A small image autoencoder, trained from scratch.
Training: soap at rate 0.0034, 30500 steps, batches of 128.
Rows from block 8 of the encoder, named by matrix and row number. Rows with one number belong to one neuron. Each number is 500 + 25 x the weight over its row's rms, rounded and kept within 0 to 999. All counts start at 0. Numbers have three digits each. After the name is the row's rms in percent of the matrix's.
# u: gMLP up (value half) (encoder.blocks.8.mixer.u.weight, 256x256), inputs 0-63
# v: gMLP up (gate half) (encoder.blocks.8.mixer.v.weight, 256x256), inputs 0-63
# out: gMLP down (encoder.blocks.8.mixer.out.weight, 256x256, transposed), outputs 0-63
u.69 100:492520569476509552536529494521521496518520473480493488513499487507528481538504523487445474524520465483484469445556487519498500513488546531512468521501521506524498486493500530520537419491517518
v.69 102:537485439474463502519450484524527522500510446464533491443455504548481543526501492540478530509475499523502487554507475511481510477528462491544512505513491457466523528539478483509450521472509535
out.69 099:506526474500522535567540467520490493449482516508460466536511523538506513493497468474479490499483486524474501497501512499469544477473506492498523464510469491531519478512497544523464481496546547
u.70 093:489511501538470517484520486516539526498497524490480502482478526474520500514535498462527481480540469462498485440505472529485500467491514471476490468533456504477511518510536526510490506548559519
v.70 080:486519451517487495542501489496499478546486498504487507493505510544481534481559512511468507516527517500514482504486497456497504519461523505511474500510476498502493471537476486504440493490536505
out.70 098:509524488508481513534505506506552517560482471509486483523487537485440491483486503518526538518460474491537531516503481508500478506509494490498548552524520527502482512527513482501516507469542508
u.71 083:486531535464515487466518504519457491463431504506494507497517481506528496509485491460458494476516437482498511512513516547453531492480510545543511459471499481514502499500518457503528532509511504
v.71 114:519498465507434474456498493519488565516490477494451501490489483496476476518509527428512515474532523475462513539552512557505478545514516498499532503486521512538503516463511488499516502493527511
out.71 096:551468500498531494474523491512471484498520515518524457465548497506527511521525507473506517496529502494504487490495506507472509493495521485463511515514546485529468449507499451509522503459493491
u.72 108:476473546492521450495516519508465486533526503509452466502497523502474533517483444469505524508516511482502517478505463487485530470489500528493522508510508519489475533520508526521487503503473515
v.72 102:485498485552504494510463492496501505507528482497548486475523538568515519513470525498467511490476506477504510483484486462494534471486520475487499494536506497480524466511558496515494519485453509
out.72 087:482517508496516523503476497521525515494514449517487495450485511477483468508484536518470474523516513546510508497511486495447476549501518490531512477501492443505489495531469465486514480483457501
u.73 090:497493503507491494507504491489503510532516452507531436498467496513496496512450487508488511457506474493493474564493479499535507510485516472527482490512494490487483465484520500530541498475541486
v.73 113:518489548509471518552518512477517479509481518490474533449534511517517521478465483545458499529439533469534516503460473498570538546525517493497475518505493501491495498493502515501481484447493462
out.73 095:486526463497475520510497481450506482510561542484465504451486509502532532513504445486518496510475506473512552528461475526526480524543495508552502475458539504483546536430517494467539490479456473
u.74 088:503520513461493519491477465509521544469490530467504503536505476518465518476499474507486542484493497498484480487503454497538496533461545487472533519500485535521512452501491527478526519501477444
v.74 087:438486495525540502521533510508546520459500495503502520509495536487503519473525519554490460488466492510511525488472441483486513555555516492519511511491476490495532491488499496474498507505509501
out.74 091:536497553457478503528477493506469480483497497517518491479495526514513468537460511535519555532517548467506494535491538486483499540496508505507505480518497474468504487464524531507489479531490519
u.75 102:481560487458483526486482433493498463490474515471500521538497496517521508502486470459521544490548490510498497490500506545499530563492539480482521435497481503484516469484506487483495481490527467
v.75 106:518540518480492509447538488514460495490474489510483481492504519525498503487491447511544511502505500482497467537560489460464531510470488517477483487542492468520496481478534487493457525537543464
out.75 099:479458530521504448480505496507484510508503483527523488514521506466492541484516485466481510525502487510506520520522563490495499497515455516474479484495532520522510498493500571499486529531527505
u.76 097:476479521505482498474467493461523477489527490554477503534546496458458493524533497495487527510510498500501506501461474524515495519496472509540529478475489504527515455488474506521512467492491542
v.76 106:533469498489466511491467509520522482507535502492520491513480474501498509546497477494512484518513484536532529510522482511502503491483487526520506504470505543499509528561456533499483475475486519
out.76 110:482470483515498481508523493490512518542480526499517530495476488522479539489503530490515470483561524480482466516481488497494494493497511542470474490488522508519516543464538443516456563514527501
u.77 097:534488520481535486465490519486478520469535525460489454482497506487503509524479515473504514532511530508527519560488472527478503505487481439468533498511464521468528530522497501503466476520516495
v.77 097:492540501519493460492512527453509501547501487473529506514487498513510540473464499496473498481484469517548502515560494508511517502462506508475531547466517502496481493542507515474484499514542470
out.77 109:493472527563489523492506468493470547486508498481451473517462521526492516529523486518531477502478515467485499511500505520520500531520489500526506458469462527515515493522501509515506519500523529
u.78 088:484444503524533472529475515550525486523501479497487507493481468435518535506484490534486500520512478521520474488500498507492482508441467528504532505496504468527496460474484545535504464498484483
v.78 099:514479462539523523504495517502485463484474471500513510480472518494484507484486515497500493457493509499519496481501473495513492564541463504471529498522524492487482482510502533518473503490491532
out.78 090:506497531498506558485485498487549533496564473536493491474469500534458562467500499475490539482532506544507436496504541494508485483472487514495473524496487483557468474466461511460492545541506507
u.79 116:467526459480490512516478494488493447491515519488527494500531527453476502494524477489520460470478515474501483503491560497497476504512473541452502534471489493449528502501474514515498518480499485
v.79 111:494517496521562512538484486530505508545477493479508576463478479500491519485459530467509464488495517547475505452504479512472500453483511460488494491532476572517476468474474476457473479536513496
out.79 109:518546466484523501517512485498456516433497477505487504478501476523487507554462519507521501525512488475483490515541523501484479515481541530474475489505439519446497479527500496457460503502530534
u.80 088:522443505522525494531508439498490514534514483527471500508488489457507510471490514524507502555526527489545534501532531500493479465457496497507497496489512513440492550526488500502516507473498496
v.80 098:506467481521483481560469481498525527524514514486489496559503530488518516493538507453524475494480510489480529485486459461519461478520487508517495488516497439481465519527476510527540502456457494
out.80 098:489499497478462518493493475537511524500514513494487486485512504494464498485511476486470497500537479510526457503514499486467528493508486504518489530519465533544521508495537493501492491510506514
u.81 093:530447512520485528533556467476470452452485493477482533477487512511509538497505529503503489529504468544512505527517435465483472501482525481504543484513500523497529495453507510475542486516531509
v.81 105:516516466490491484506491501481504497500478480497514547494483490534500473501522489531525527487502486535532499502501503517506451501491538499538456513515526529481511482479501524481503522478472505
out.81 083:512467493518491492466484533534451476525520507448528482497440500483463516488484503544517506517505491511458530492543519512506498491502547461479541464501508514484463488520481481556530474531521560
u.82 095:466502528494494498503525516470456483509512510504498507488508545523476520531476513492514469493520518467497485492487525463524453552519504464498479524480503468539457500485501502524481509484484474
v.82 090:496533539504533491456528531459506520493480457525531470514529515446498496532527546541496457514467572492529498462496487490513527489518477476479519519502495493538501497487541527483487494453480510
out.82 107:468523467541524500506536501496556535505461525488482460507519479554485496542498486507503503466515496477520481502554495525522542489480528500439524511500492529526521486451482495514515531542508487
u.83 098:492489514463504464480502496514480561497466468507521487553485501471477516494507484515461499529476500470521504516552455507448486525475540501512466535464513501555461490464525522513508480495501540
v.83 106:478477521459469519500492485510518542515543520466479484497497488523462511502515476482511531490483491505490492475522486501555567532477491503482520522493507522528513533532496507512496530494517537
out.83 089:491461519455521470535522461486503507483488476460508489518513525490501496475494457476524495522468456474510525499499500472498509488474468498514500509498487500510532481495462517461515520445572512
u.84 115:520512483496509460513494499516501498490477525509504514473516424518537474489530505500516512528464486490482499488496490502508499505486483550516492466468535501470569470524508508526532508475462520
v.84 107:450496502555521450485487497485503495534503533487480544462472492498511484513495515514482451562527518502463565513500481465475541474463500477468592510472490492495465532530478498545537462540493514
out.84 098:496480489438438554504569530511497498509482482500527472469472485546492432534532534499522499471463503491513538512514495510488490532525490514504515507512459503534502489454488483506536531497479505
u.85 098:547489467531481520532490519489501522477518503510499473501480484524503473501514539473479528465530489541503493512479504509479508486453494502463515497520448521472487518529445480507521485513488526
v.85 091:517480532493485513489483486482480508480527504502474493500484507457517411550505520461532512481477505508523489513522464487480466476522520507459507522506473484490487505522479507503501462498481524
out.85 093:514487543532519485515478551503513459512492493477506472539485487516488519518502514474529508532529515530460480535556521539486493474529502435525507517519552498510523477480479514467473548485473445
u.86 118:511497500534489532516552516489528497512513494484535506496457500536451479469545488488469504489505495504476522517463476512498495523552483476479504523489483590515503538524551505464519494483505473
v.86 087:502496489502473494429523522471458465532464517496502492513491528518557477485460478469459505503518455532505494459546516454493444505491503554488487482541489475483527532526514509480545514507534521
out.86 113:469511489495484487500453500492478463481459470525469512485492478487519544482442515498486499499468505464465469500464532509509477488455501471541496514488515495503498481504467546534510508461520539
u.87 088:474494494496495510516504520518476504504505562520492498470527478497530508482517501504510478574479537516482478485497495416513513515502485471463514513509498461485502571519482497514508451499486476
v.87 091:523479525481451486452527499484502510486506530500521492500514526508499491512526521501553526496437542530484483508543504507510522484508497516486487468515520509490502481463520486528497473466502532
out.87 083:525454525481537515465457540523487471515490519515521525524526543476449487541546507479502482490475563501468472460509475525453505552525509482504472527563524512528503511551491511492487502509506526
u.88 113:525508550478516459506485542526488476521527531459494539475466524539516447497480515483531437507437459521467485486501515477463488540522503511482499505483495484496521487530511468497577545519502483
v.88 099:507456509509477494488511507506494500506501481495463450506541474502516459504494488508495462490459511505512497510500470534475492454500472508453517527573489491490447477519483543512521540510504461
out.88 109:460467472500464477515533496490501501526496501505491498542503522459489513493500448481439498444509518521509530493519470468479555518455546488449481488524486543498515541527526481491514476474461486
u.89 099:522495495487480522476480471533472527506543531468485455544543540527510525514498481465503445543511477513503501502512546471529522480478478505465510496517504532515490493500477508478508461486510516
v.89 094:544483511474467496479498515501492484514516553529510463504515480532501460512466520501551550504501503484478499516487493512470452495464460438468475476514526491476499523486514472524524516500504533
out.89 083:540478518464515503478505496523557486526526502493552517529495509537493443548499486487554510467505445500477537514485491511514497490521506486539479523477510505470501543515486487503495491525531501
u.90 107:509516456500530505492484521543474520483497512507574481462492497520504474468523503484548525506463517493480523446526478455507541481499448517489532466497460514504536499503513483533496491526506507
v.90 095:459526506487514499523522454505494509481499512504511485533470480487510522474528537529477524524472493532496495514505483507475509485479515526453547521535500529484443498483480496477541504482504511
out.90 119:480510551488498493550481504497503500502459508476470532494504490517503542501486487463459475519497501487501486528511547494529496501492527508492464473525475497495500490489443546463513464518488495
u.91 094:524505472523503474453496479539464517475515493501501482473496513470470494493479519538480529554506532495493538529506470518538498507531485516485501468561517547519492508476469543530532495522497467
v.91 105:499505516551492489450499532497520467517497496523512467474511483515502515492438497480516460507459469495522486502487511481469487496480505501515568550466501526569495505511545456471536504467460504
out.91 092:457509491514483456515483489531538478508496508489510488507475472521482500510505478495514500549453534492495513500514505515489463528497503499478476541473496535511503482471528487478449508461466511
u.92 072:502506490438480489529493522567569489518505502541542537493500579544486510546482458519554478466495473448486484491486527464511509530473503499505494503480500520514466484490510544493472500493472532
v.92 080:489482487523445499486501462507508472469473456500475491499464508480497475499513470546501543471437482488520468532448509494515489534451479457478510485465502499484510502504503540500489473520522501
out.92 098:538488493503550505496461521510477500519485497498522481500510521485557490493518500532510500514522543443468518489500541489504504501521498477507531476476513521482523538484499522507535504461471567
u.93 085:498456527486522524481490493508519500499478434499489494473511510541494501538497443532545495485507492521486518515523505466470477507484515518485527497496471508500528499523494455539505508520507533
v.93 105:523472512523510495507434485436511477495475508493492531484497495489492523481505488510519520518498508461504499523518483511521543457537465481489498482505502488489464509510485467467523489538531452
out.93 085:532477517489505505491492479488502543499489473495514475478491514475535469506479538472561458506485503534518521486487497496471494493481482538498540485501514531531488523485520453512474466489470506
u.94 098:473446520467499501538509491552506452502508547508468520521519514530473505513547492522501458509470495504535456473490483462499453506489521508470504518504471484531473529511521467476488483524475492
v.94 118:524464503462504484490516518497485477504491499511523510512518505520524467544549481546534474507505431512514475509523529478499492473537533478476532492495526448545499510503517474509491466504534481
out.94 103:511543492511540500468524507494497513523514509478532494494536517498559496541538493447509530498498512493496539537532477540495496514454494493505489467524485518525498515456542537519491535505487497
u.95 091:487526490531468509482534516524509512528519488482512540512490498479512531486508514476528499481533495508531524484520527454489486474466489478513449492537491483501489514511510472470462484479477506
v.95 102:486491529494510570530478533534498529497477508467538510539475470504495510496467490501506481541558512495549492482508528524485505439470497526468478490491518534481500509541507546468490497490475491
out.95 107:525548493502485484520513465487535499456482502549475479478528487553499449490479545481491497543477462504531462493548482484543486518503478527518463458542504506490545482505475514508512516512527516
u.96 093:474487488514521490527494504524490471488501531507499520496503530544526531477493515489496500530489494491526502545524528482475539553478482486476551486485503493483481499486485515479482528445469528
v.96 091:499509504482549513512523529472511512464495495491543460488450484481495500539497513528521514499512475490533533553463478470470512486489487465498505517501509479494490497545493501511516468544525487
out.96 093:542543536448518496479508460483474512514461509487490482543447461510494467511469521523502511491483525489507503568515511489496519481502514455526522511460487503518474512517498472480494493498481510
u.97 091:463476486495491509521527508504495494478547518504495512516484505501530510517481521470485474504503511515503514512524532505517492497493522510463480516481509536496558486488503449503493494472480526
v.97 090:493512504428523514492519504541532498459497498436497530461475497485540508522479491531530500501463520495514484475511518571489451504543488493522519513509546519486450498501462500457489519477483490
out.97 102:482524501490444502515533476492472506509553545497480489526481527503500487489543499514539478522509509448534507496499492487521494501490484500526503507512462557424534491528563480491494508436506504
u.98 130:515555528484497486467482523471486493514476563549512502495518491555455510505492489519538502507496538511567479494502512462522512478497487486545518537498523467523448491520512512511495532528474484
v.98 110:516477522517472505502538511496497482461497466528493495521485504499453500490525492519521525491484538482483542500505496527473463494507482528512507538476575559480497504519512450478486481535513491
out.98 140:536458532493537510524539509482512489498499479509529503457530563530516483467525521465459512496512535471477509509485481504526498462487496529553435513497518526417541499488516509483508496513514478
u.99 086:484517498540487484517534453524512503444483516484497503502472510471488500467533506510533525508484502559511494519516486489499509524452520487534524506475491493467522523517529484521476505521499506
v.99 098:471510497547454478458500504484475511500491490531526495506508489478537523484458485512515526501505491497507499534513515494497479537531494530526493493482486460490534501466494501492535487494490507
out.99 097:498502531521504482503493485453455471511516497510489489540516494495509518529488514549469539529447464486522479557488449507538484506484486508484455539485493498537474473492490505541468514545498476
u.100 100:499492514507484497501510515481552498510515459477489482467448452503519573471487450501522500564477545504512467514502507503486544484494527501462464472485520530486485492492557527492502497504511490
v.100 096:501497489471546501528463466522516487495496467488553519497512494499480477460508474523488495485522513481480474528452477507535482475510527539487506517527473488524483503441521485514526496483503506
out.100 092:487531565548526551517493460470516474498545520538478478520489469480515473489491499541485506475505485490480498567508480454494523458514504492534535506505479501524491469515531486490485485517459513
u.101 098:514517490492536498464488522525494483478526503441515497509515493508497519522495547572515509498529494471519496524448533478500513493493511538505489522489480495494501528545508511491491477514527492
v.101 101:477533510524501472515483533482505485512509470484496495518511483471479466501486519473513499532521474550504469512502523492462552485518517506510483510518479523469465464474490504483469514518513549
out.101 096:471508521518497515527507485493524493483546510450448475512470538448490484536516444496499510486464484511506499479477500497497489515507508484483476471472543487523455522462484505469503521520505502
u.102 107:513526530495508521539470453447528450500500512450541529510498502530496466519477469537455517508494472494495461504473502513493501503474477515489502515515498544502518471481503447506512522504492481
v.102 080:519512522535527500499508488514472497503512501482501479484547509530478494480479486489490516471486523497423539547480485516501515523452474499519520553484532513500511459508469477459495478533518496
out.102 089:428483489519512489488545491506468471506462447483521473487505546450523541497524488501547506512524500497503527464483547516480496491507491490496446467484484497493540493511496538537505515480479535
u.103 085:545492530460533538502527535519511511482486506507510477490487470542496477516474542450512509481472513536506496503531472495461499493494490455496528483481504496485559462487498508475507497491552511
v.103 086:458489505543511487538541488496518502527481517449489529474488510495457524449479519556508526531511492528537517477520485495566525503479520486544503531516484455480467513478509488487513505484517509
out.103 093:514540549472514471484507506482494500526482524494508493499533474539491529435471506499444491486483473477495555521498498493501487504460517462558463539505470501475513486488499459529505516479495531
u.104 109:495491515477456496485531523505444537488485486487511495468523477485552465500507470479487514572518490480489505536490496472544473510510456558462504491496488508485490484526485477528466492475531472
v.104 110:507531447487489519498514513493525503511489492533524443518487498517541477482491525502452487547565436544486498517474492524514519466484495520514512450498515491539518534440530544465491501468478525
out.104 104:479547508525512499481516503477496472477496516512471537503502460486496519464572498538525466530502533532503446532505488530503502517479501482561513459482512519518462538482471535461484511512472465
u.105 092:487523474500432440507500486527501545528498523514523524491498496486457483476509518505504529481509483496505494534498567528521501499494463441499497490517547522485449524472507494510506462449521475
v.105 104:496504501517533516521536489534491507500446495493466540502491492439515449525481531512517489496525496546493516524481522485521485469491517477472496510466477517506509500465515506459512483526520506
out.105 084:485478464493506484476505483519503492468478529498521557445513473526504501551487545469490500507526527516481483553490501512501522481498549496481498483467529504462471526500523478516545539459546493
u.106 089:457453462468482485548504492503506537500531533547512535491479536491505479478535494488484501511469525503471499540482494543465477462493537529489550533490480462462498481483468484474508490530511511
v.106 074:515488517493483464518465499547490458525504520494482522532533461566499487508511460457482488521497474468510494504462456466500526512486500534491475525467482519481473491555513546497476488495525521
out.106 103:515527476492485512486472482486493489490504468493480520485505467533542479490508516486473471476531498481519495464464500470464526442502486493502531508501507496516487496495512481464537526455508522
u.107 093:527523497466507506459512515464485507513505501549525477500515520480453523507483508503459521480530439483522484525511464515470534476490490561510467503544489481494478555518531501502476501480482512
v.107 086:456530556478512496481526495467508509521509540515512504484476440478470471512522480538523498497505490439539494512492469484538501496499541504477489491462495488472481510512486509498525477485532505
out.107 097:460519466479512524560476455521511460507545549534532480489457516495487521533521514496477486530508476524519527528482467514498505507435504541522540527498460500474517519520518492508542495536517520
u.108 085:511548483533508513490494490455550506499490489531508502514519483474484531510542500478459466499465505520490443544496486497508483485508502507492520520540511520519492548499516549487533475492523530
v.108 111:500520499472514502518503485485513428574515523525527511526497503529481505442530479479501504483503529529502466519482512491498503505520490466489494533470498469506488467449532447496524494479479513
out.108 085:522523503501540485461467524489494476556492473472484516502516490469518473484489487511479499495516543535465518489519462525455496507529515532494531527508488500547517470515509470496524493496515500
u.109 094:498494525482537474527487495474517524539519542533461497517477530514512568520448462481544492530487511501530478475530502485482561485476457497503490487537499540499513536522469496501518465488478533
v.109 097:488510512473492505483509535472527512540463475488489449516492507478428485502446445496454540510454491520532507486513515540462489513517515517538496530464483506493505532541461527461542533479513479
out.109 098:460490475487509546537522493506493458474481468470509521529548481476472478496429490490508506532477522490471528503496501517528479539535482477475509563508488470475491465517527499505533515474495511
u.110 111:530520470504481529474523501518499506490510495523521496536480496521477485486462500513517518516538509503533505489526553483505509510489518453444487507529512504521507514526483479489516529509501498
v.110 088:520493504502476516498516502521556494508499466508515478443484486488504499441500492474500496472538526526506471495465533509512508457472477509479450451518483487509499498491529528473500504494496469
out.110 097:459497479523523495487504499463479523516478515533508476492506478499535588497529434471539538495515465499497507465520461513488507508518469459506443449499494449492481470503515506523501482500496460
u.111 123:499502486498516495522483474455460500506482504475474507510540497473505543442490522494544482484521525509505510502501490495504532510509498466488488525524524544539521488503521518500477476556434510
v.111 082:519493526484455498519481486478527510542490474531530531543483488463478453525468491495490511539556478468522522516510545471516531479510469512483522494488537531505439489492471491544511445471517450
out.111 111:451520493534518523524511522478444483486471486544482520515493491463485552493531491496549515524509489463506510497536491511522490480470502473499510481524497501514472461517478480495503522525525494
u.112 102:533476489536501505477456493487452484491478498466499529517537514502478487533484522501492475469469497504526464529474447517517505503529524474473502537549547505492501514562481533476492533467457490
v.112 087:474496536493479505444518494488532518510500509493552529507515495489506516526512495492518473530478496504548466494552506462528490476512501483486492527488548475505508479512480437547540483478517489
out.112 156:498511482466502535497514473509527532509475518504535466485511482503523513475484526466516494472475479537438502508523467510561503488452519522466493520489493481544522527466522500530516521499509489
u.113 084:470492505510521500521536537499477477480467477502478504494485465463494517503497520492510483492469494546481507486520464521505499512499512495501486480505499464438477516517490462515543492484485515
v.113 105:488515509501541484491517520513460496488535527437454525506495506463465492496485553495516513487486481519519482512455476476503528526524479536522445509487515479514519528486486482538462503518521529
out.113 083:481466463518543495509555554493479497500503519527492546491466465455498516515477483525463502523484512495538458527509487521469537506520484482503521498538469514510479487513529534494540479501505530
u.114 091:503491492516490518511473510517489532510505519508517477505507472510499513529478544503477501482543531459513494475511537437514487494470515488524531487488465526488487504444515498505508527529507484
v.114 089:537507560501494515468534468500461522501486508519523536537528518497516465552534486483468501519522518527494520524516488501468529488498532493495531499508483462503527468458504478499517512527472500
out.114 108:466501540504496448506512477519508492481530520444465525459518495497477517536521508514439506524474490464484510525458484497531487516510508483506507504498499532496453517516471491498491502478496501
u.115 085:489538508499529449488448490460495465465505500482519524511501475502492506491496489499513531496498536537486538471529497495542516494522488518488478504496515494492512449516475552487534513473463515
v.115 099:509524503522480473476500531506508544507479518482544514495504540527486478498473453469536479519528489483487503494541479496461506465510491468525503498473461472475454492494466463533505484507517537
out.115 098:476500498535532505511505518482523530538530485532503504483519485503500488461481498531512540536476534501507508490486531495505552402516473522443479512492489508518548462488508455468526511505515505
u.116 096:495482486463529483478562471498537486505478487527485549504487542469504482459482499542468481483449496481534507533485493505455491541517500530491494532524520512502485471515493462538480543493490507
v.116 094:522492489538470511542501503531471546523491524523505520478571504544470523513445489516491506503498526511474497509526458476495467477471481543481452518507521444509476464455485535475485490519471540
out.116 112:539458539505521506514496496522576465487491509513500505538502526522501526512500472498508476487493494524521519467480498532501498517562506451505482494551479491501451462484508538465506485515514503
u.117 100:478481520513506512496508553487462468505505522464499515497467493498510500495484526524471515519479515499521506448540508491499548487543463524509472466522484513495500476486510527509519462492474489
v.117 098:478483479540507506484477500497506508539466529513465464495498516469468496501492508508508463477509519544515517506488479516529468492510460491542514480463485487512501489482506483482495543549517493
out.117 100:509504496535515514476465527501494473489471518472503513500488525479488516486496478488517541536474504521530514489474512518487452487513500460460489495507530551492477516486464553513516517549549488
u.118 106:491464512499477502514511467502558500518497471516492501494498493473532516499500480497463487484453491518558510503473462512537475551467497475468510506499527481481482547496465464482517499521521485
v.118 109:503475506523477485528517509437485502495520436513441487510525469517524477472503463486491511509444469473484502541496514466523520516504501557466490494481519518503501518521461463490531461495526525
out.118 093:549471490522535511516452510478509485494521500541510510512515479488522465488508523498504501519495522516509501513521517506460502492447509513468489457496505500543510473524489520524516464498515503
u.119 089:503529488493486523505498487501526483511479513489495526540478456469541514516452503505489494502472488504489501505506510519525497462469497491456479498508508532499530514496506486509480510515499485
v.119 093:493507510449456518524519541530500467507485520491465465539495528495518495487480460476500485481503520502532475533530494507436517545511519467570486488474520507518548470478534517486480511520500417
out.119 084:567519544542526502481484491485505507513459499535548448497506485505524567494488507503498498484470533453542489509503496516537531471484535533476515499518521509509479494513493447476463497541528479
u.120 101:534547484499466447543470483484502494504476508458515527510444488550500449536494452510476473502516522508521529471474482502538462465530517531472505491501478490480525532532474569442556516480524512
v.120 075:499521532536481510507442505458477504467494479470494537497497477492452524516511535474527535481523523507439534505530502516510478497466490541529482495516516495472480479500518508505511524507491515
out.120 100:490505488502487503474490520507506518491537469495497517437517463466486493537502534531510511533499529449492468447486499522464471484528507519498492477518522512484518478472548520488485496533497503
u.121 102:512506497473479510545558514491491447490494495459476490488511477472477549502498515539483487517525541519475524552499515485507518481520456497531548501465476491479502513507497495511517519519514541
v.121 105:494512492508505515463489556503513509517544514498549496515530530523490502473520510504488509533512516508479480472404491485533484473424490523485476476452464500532510496473518504541470497465482513
out.121 095:433509512470548527494510494491459484518515498540523522501566535471524494507501492507500487494505467467492495496489528503506502509526486511458526456519503472508478499509509483485500516504485492
u.122 124:561475511494445494528516531487510514463491545465499457500485518515473520493513465494478481457544546501515543506467516491512494489488516495480482515508519505443477534492468459515481513485517485
v.122 099:513459470497510506494550481482540484556497500501505484542501509520515519475529479514499515513522487485511530494517458477482478493482512536437495467487506466540498479510475495488513484509510503
out.122 128:490522501483510457525520498540512565470510523485481498501491503523509487547524507500538488483478495465495487508493452514486512508523492509497465519515474514450512508474547512508498565529505534
u.123 113:463470494528488491505505525499502532504518490533468510489528485555554540493486481500461477489485516484524501511514455513459486478526538491450443519502480530483531484493506486515526491527526474
v.123 097:478462506515477538496463514499519488492491484518514534498549523490463473492475479549458452490513505508536499523505486527476437474490473513472510576469443488506537515486465528460478480465523482
out.123 090:500493507516485557505509514453521493474507476542516502543521492478482481534493487524480466463471505472482487482494493538515522487528486503532488534519537515502533496495485525547483515539514506
u.124 123:499454508459504479461490515485514467516501531516465492472520501507504470443496541510483518523489518531511507532482496540499506493481481470490486484482538525503529479500522500474556518468485439
v.124 119:509483472496468442503455467505498492489526543522511525528503492513529503472506501502415498501490499493500467525467527496503555511478521540526501445486492569503496508513487484493477538507467482
out.124 120:533465494502488468519482465525516556447453514505517520547518485534501489554511498539504528524469523484516501436514512520515506499530535495507513555469497487518487477483521507472526511547478514
u.125 118:542479476451458519515460499443495455529514514505481479525460499501463458469508534510482510444509509526494552497494466512532498500508498518511465499505504504499480473497508488469486480494485486
v.125 106:499524498509505472466508486486504502495523543476490411532458491460472541491504503489502505479503460515493483497516515501494507507536487484546514478582517498523507493495476516553503503497507504
out.125 104:525508503495505485479484473532489499448499481520570502536478494511508514527500513522495536516479513539542516474498523488492475510532506507515493498473514516505500518497469494512475511497506503
u.126 094:524460516492448528535506471509492469498505492464502511474494517476472477526479485476461490474510516513569518503533526535485481498481535484478501516483561505487521524512500489515476484507494507
v.126 090:493475512466468470518474459494486498518527466484446545467532507509443533524479556528492483526485513486488434554488552460478527490495517474492446535503516511510497526509460480508479507482497508
out.126 095:498490475519489540466487526467491487450476468486512446487486523483503541518513503484498469528475504491435501539483539520496496507513489458493497467499509488506483485526556476418509512529506530
u.127 087:508525500535506536499536503590481564507550488534480465509525497500536534507537466478538504507444488471527481471529507445515514495513483526470509467497481476504511502447475497455526520512512512
v.127 092:492524495462512472531531483524459511547450493496516505516478479471518480501516503528503526504490506533520507527508463559463521487459463499481509465465498541518531484487518524486526508487541509
out.127 104:491491472495516485545530479473500513496519549501524511475463469494514494529519509543479518499514494518468515488477464551524459457502464479483492497500510456508494500482492490502482521485500501
u.128 094:489499453495522540490486496502490520461540507509500495527496509453507489486526504500487511513518463470510481486554517508535505490541490533476487533474510567526511547508486484476498480464498532
v.128 087:530514454522523493543497504494560498521505531517493464489532528489534489525470456513503498479519446484485519525494490506540502528503477505448478512550466500514524533480492470543501476481475467
out.128 089:496554508468475487496571490499493504481528511507524521501524514492470529485497520550451501518466496487478504494503497503479445456473503518497446495526497498494510450497489495502500500499511543
u.129 090:546528479550482514497525456465517480514474478462481496526531530480483502469487554489487472511480517482496519504528471450548489517510474462514502540458499464522479484572493486494514517479497467
v.129 100:519458482455517461423538517570528484541515491458527505552488535527501509474506515521530446535501487500509505488505478511474502499526503482514523511518486502474497485504478485491495497513510527
out.129 093:573509466478442501526578508500505525508492469489456531503503470529503544515471496527567479470497499523511501535523494450503539518531509516503523542506470459514509524479499517476528494493510495
u.130 130:437498490501485516469487454483491488467493529529490505522478511468511516500514478471471516475496476491444507513457468481502489513496479520465527483495477496499537507550480509490509524458553516
v.130 096:547497509490511494551493483492473481471487522515478498511556461480480517502492495510503498495530462494532518504456535514526458508452494519533524479526512524475488451505504489512490504547573472
out.130 122:534492504556507537464497503487447573473459463503513491485517508520465541471474490524529509502468493507496524502533537532511499462504495508535536451472489490510490505521476492495511457511482526
u.131 092:523538425515509509528477529546469500516487503530507525481495535483469516492490536498519509423489502481464464465491534513495512470496524472504448514458487549487520506533511522504488490502492549
v.131 105:468479540537488458493521502514491504531549504505518514532500509481507516522511500484497507495543540498508500518484491489455499502534500481508504540498476584492538539505548496494493500539515474
out.131 094:548447505476535480480445487466507467500539496485489506483504489464489566494484474483485455447525501485501497527503514515481517533479496496506488498470517506535542485493496490460515470510528542
u.132 091:496511495520496499469514495477474485512524475522513520468515497481474502518439535486534518460465466502502505505523484511482510520517509523442466524498485506495519511466509505510520523559513526
v.132 096:478453480511472524494508503540552466510498493495479491464501498536466499490529472508521503516519526475524509531479487524543477478501498498503462519492488525531489476490555540533531524500522505
out.132 086:529446511535498532489463463490512559480504508482538500530511462498518501481491470552524557494502507510503478512522476548498491464505522491494514492507508508524525518491529511526503441522478478
u.133 103:547486484497508517529511514535477488517499527511469536469519497513504541518484495473481508498531531484483526471510509517483518548496555492491455461579473463501483493508483496502478501511481524
v.133 102:524488554522519514473471521468460487505510543477543489528500468489526471509466492506459538527485471514531496526519485508508500481496510490496462501518496522487511524479467533465510498535496479
out.133 089:520518512441497505505499524477484481495544429504472483478514554535493477474501540487553437515499525413478498478511528517538514545495468528509525490510532508488461504507523479501521493510510493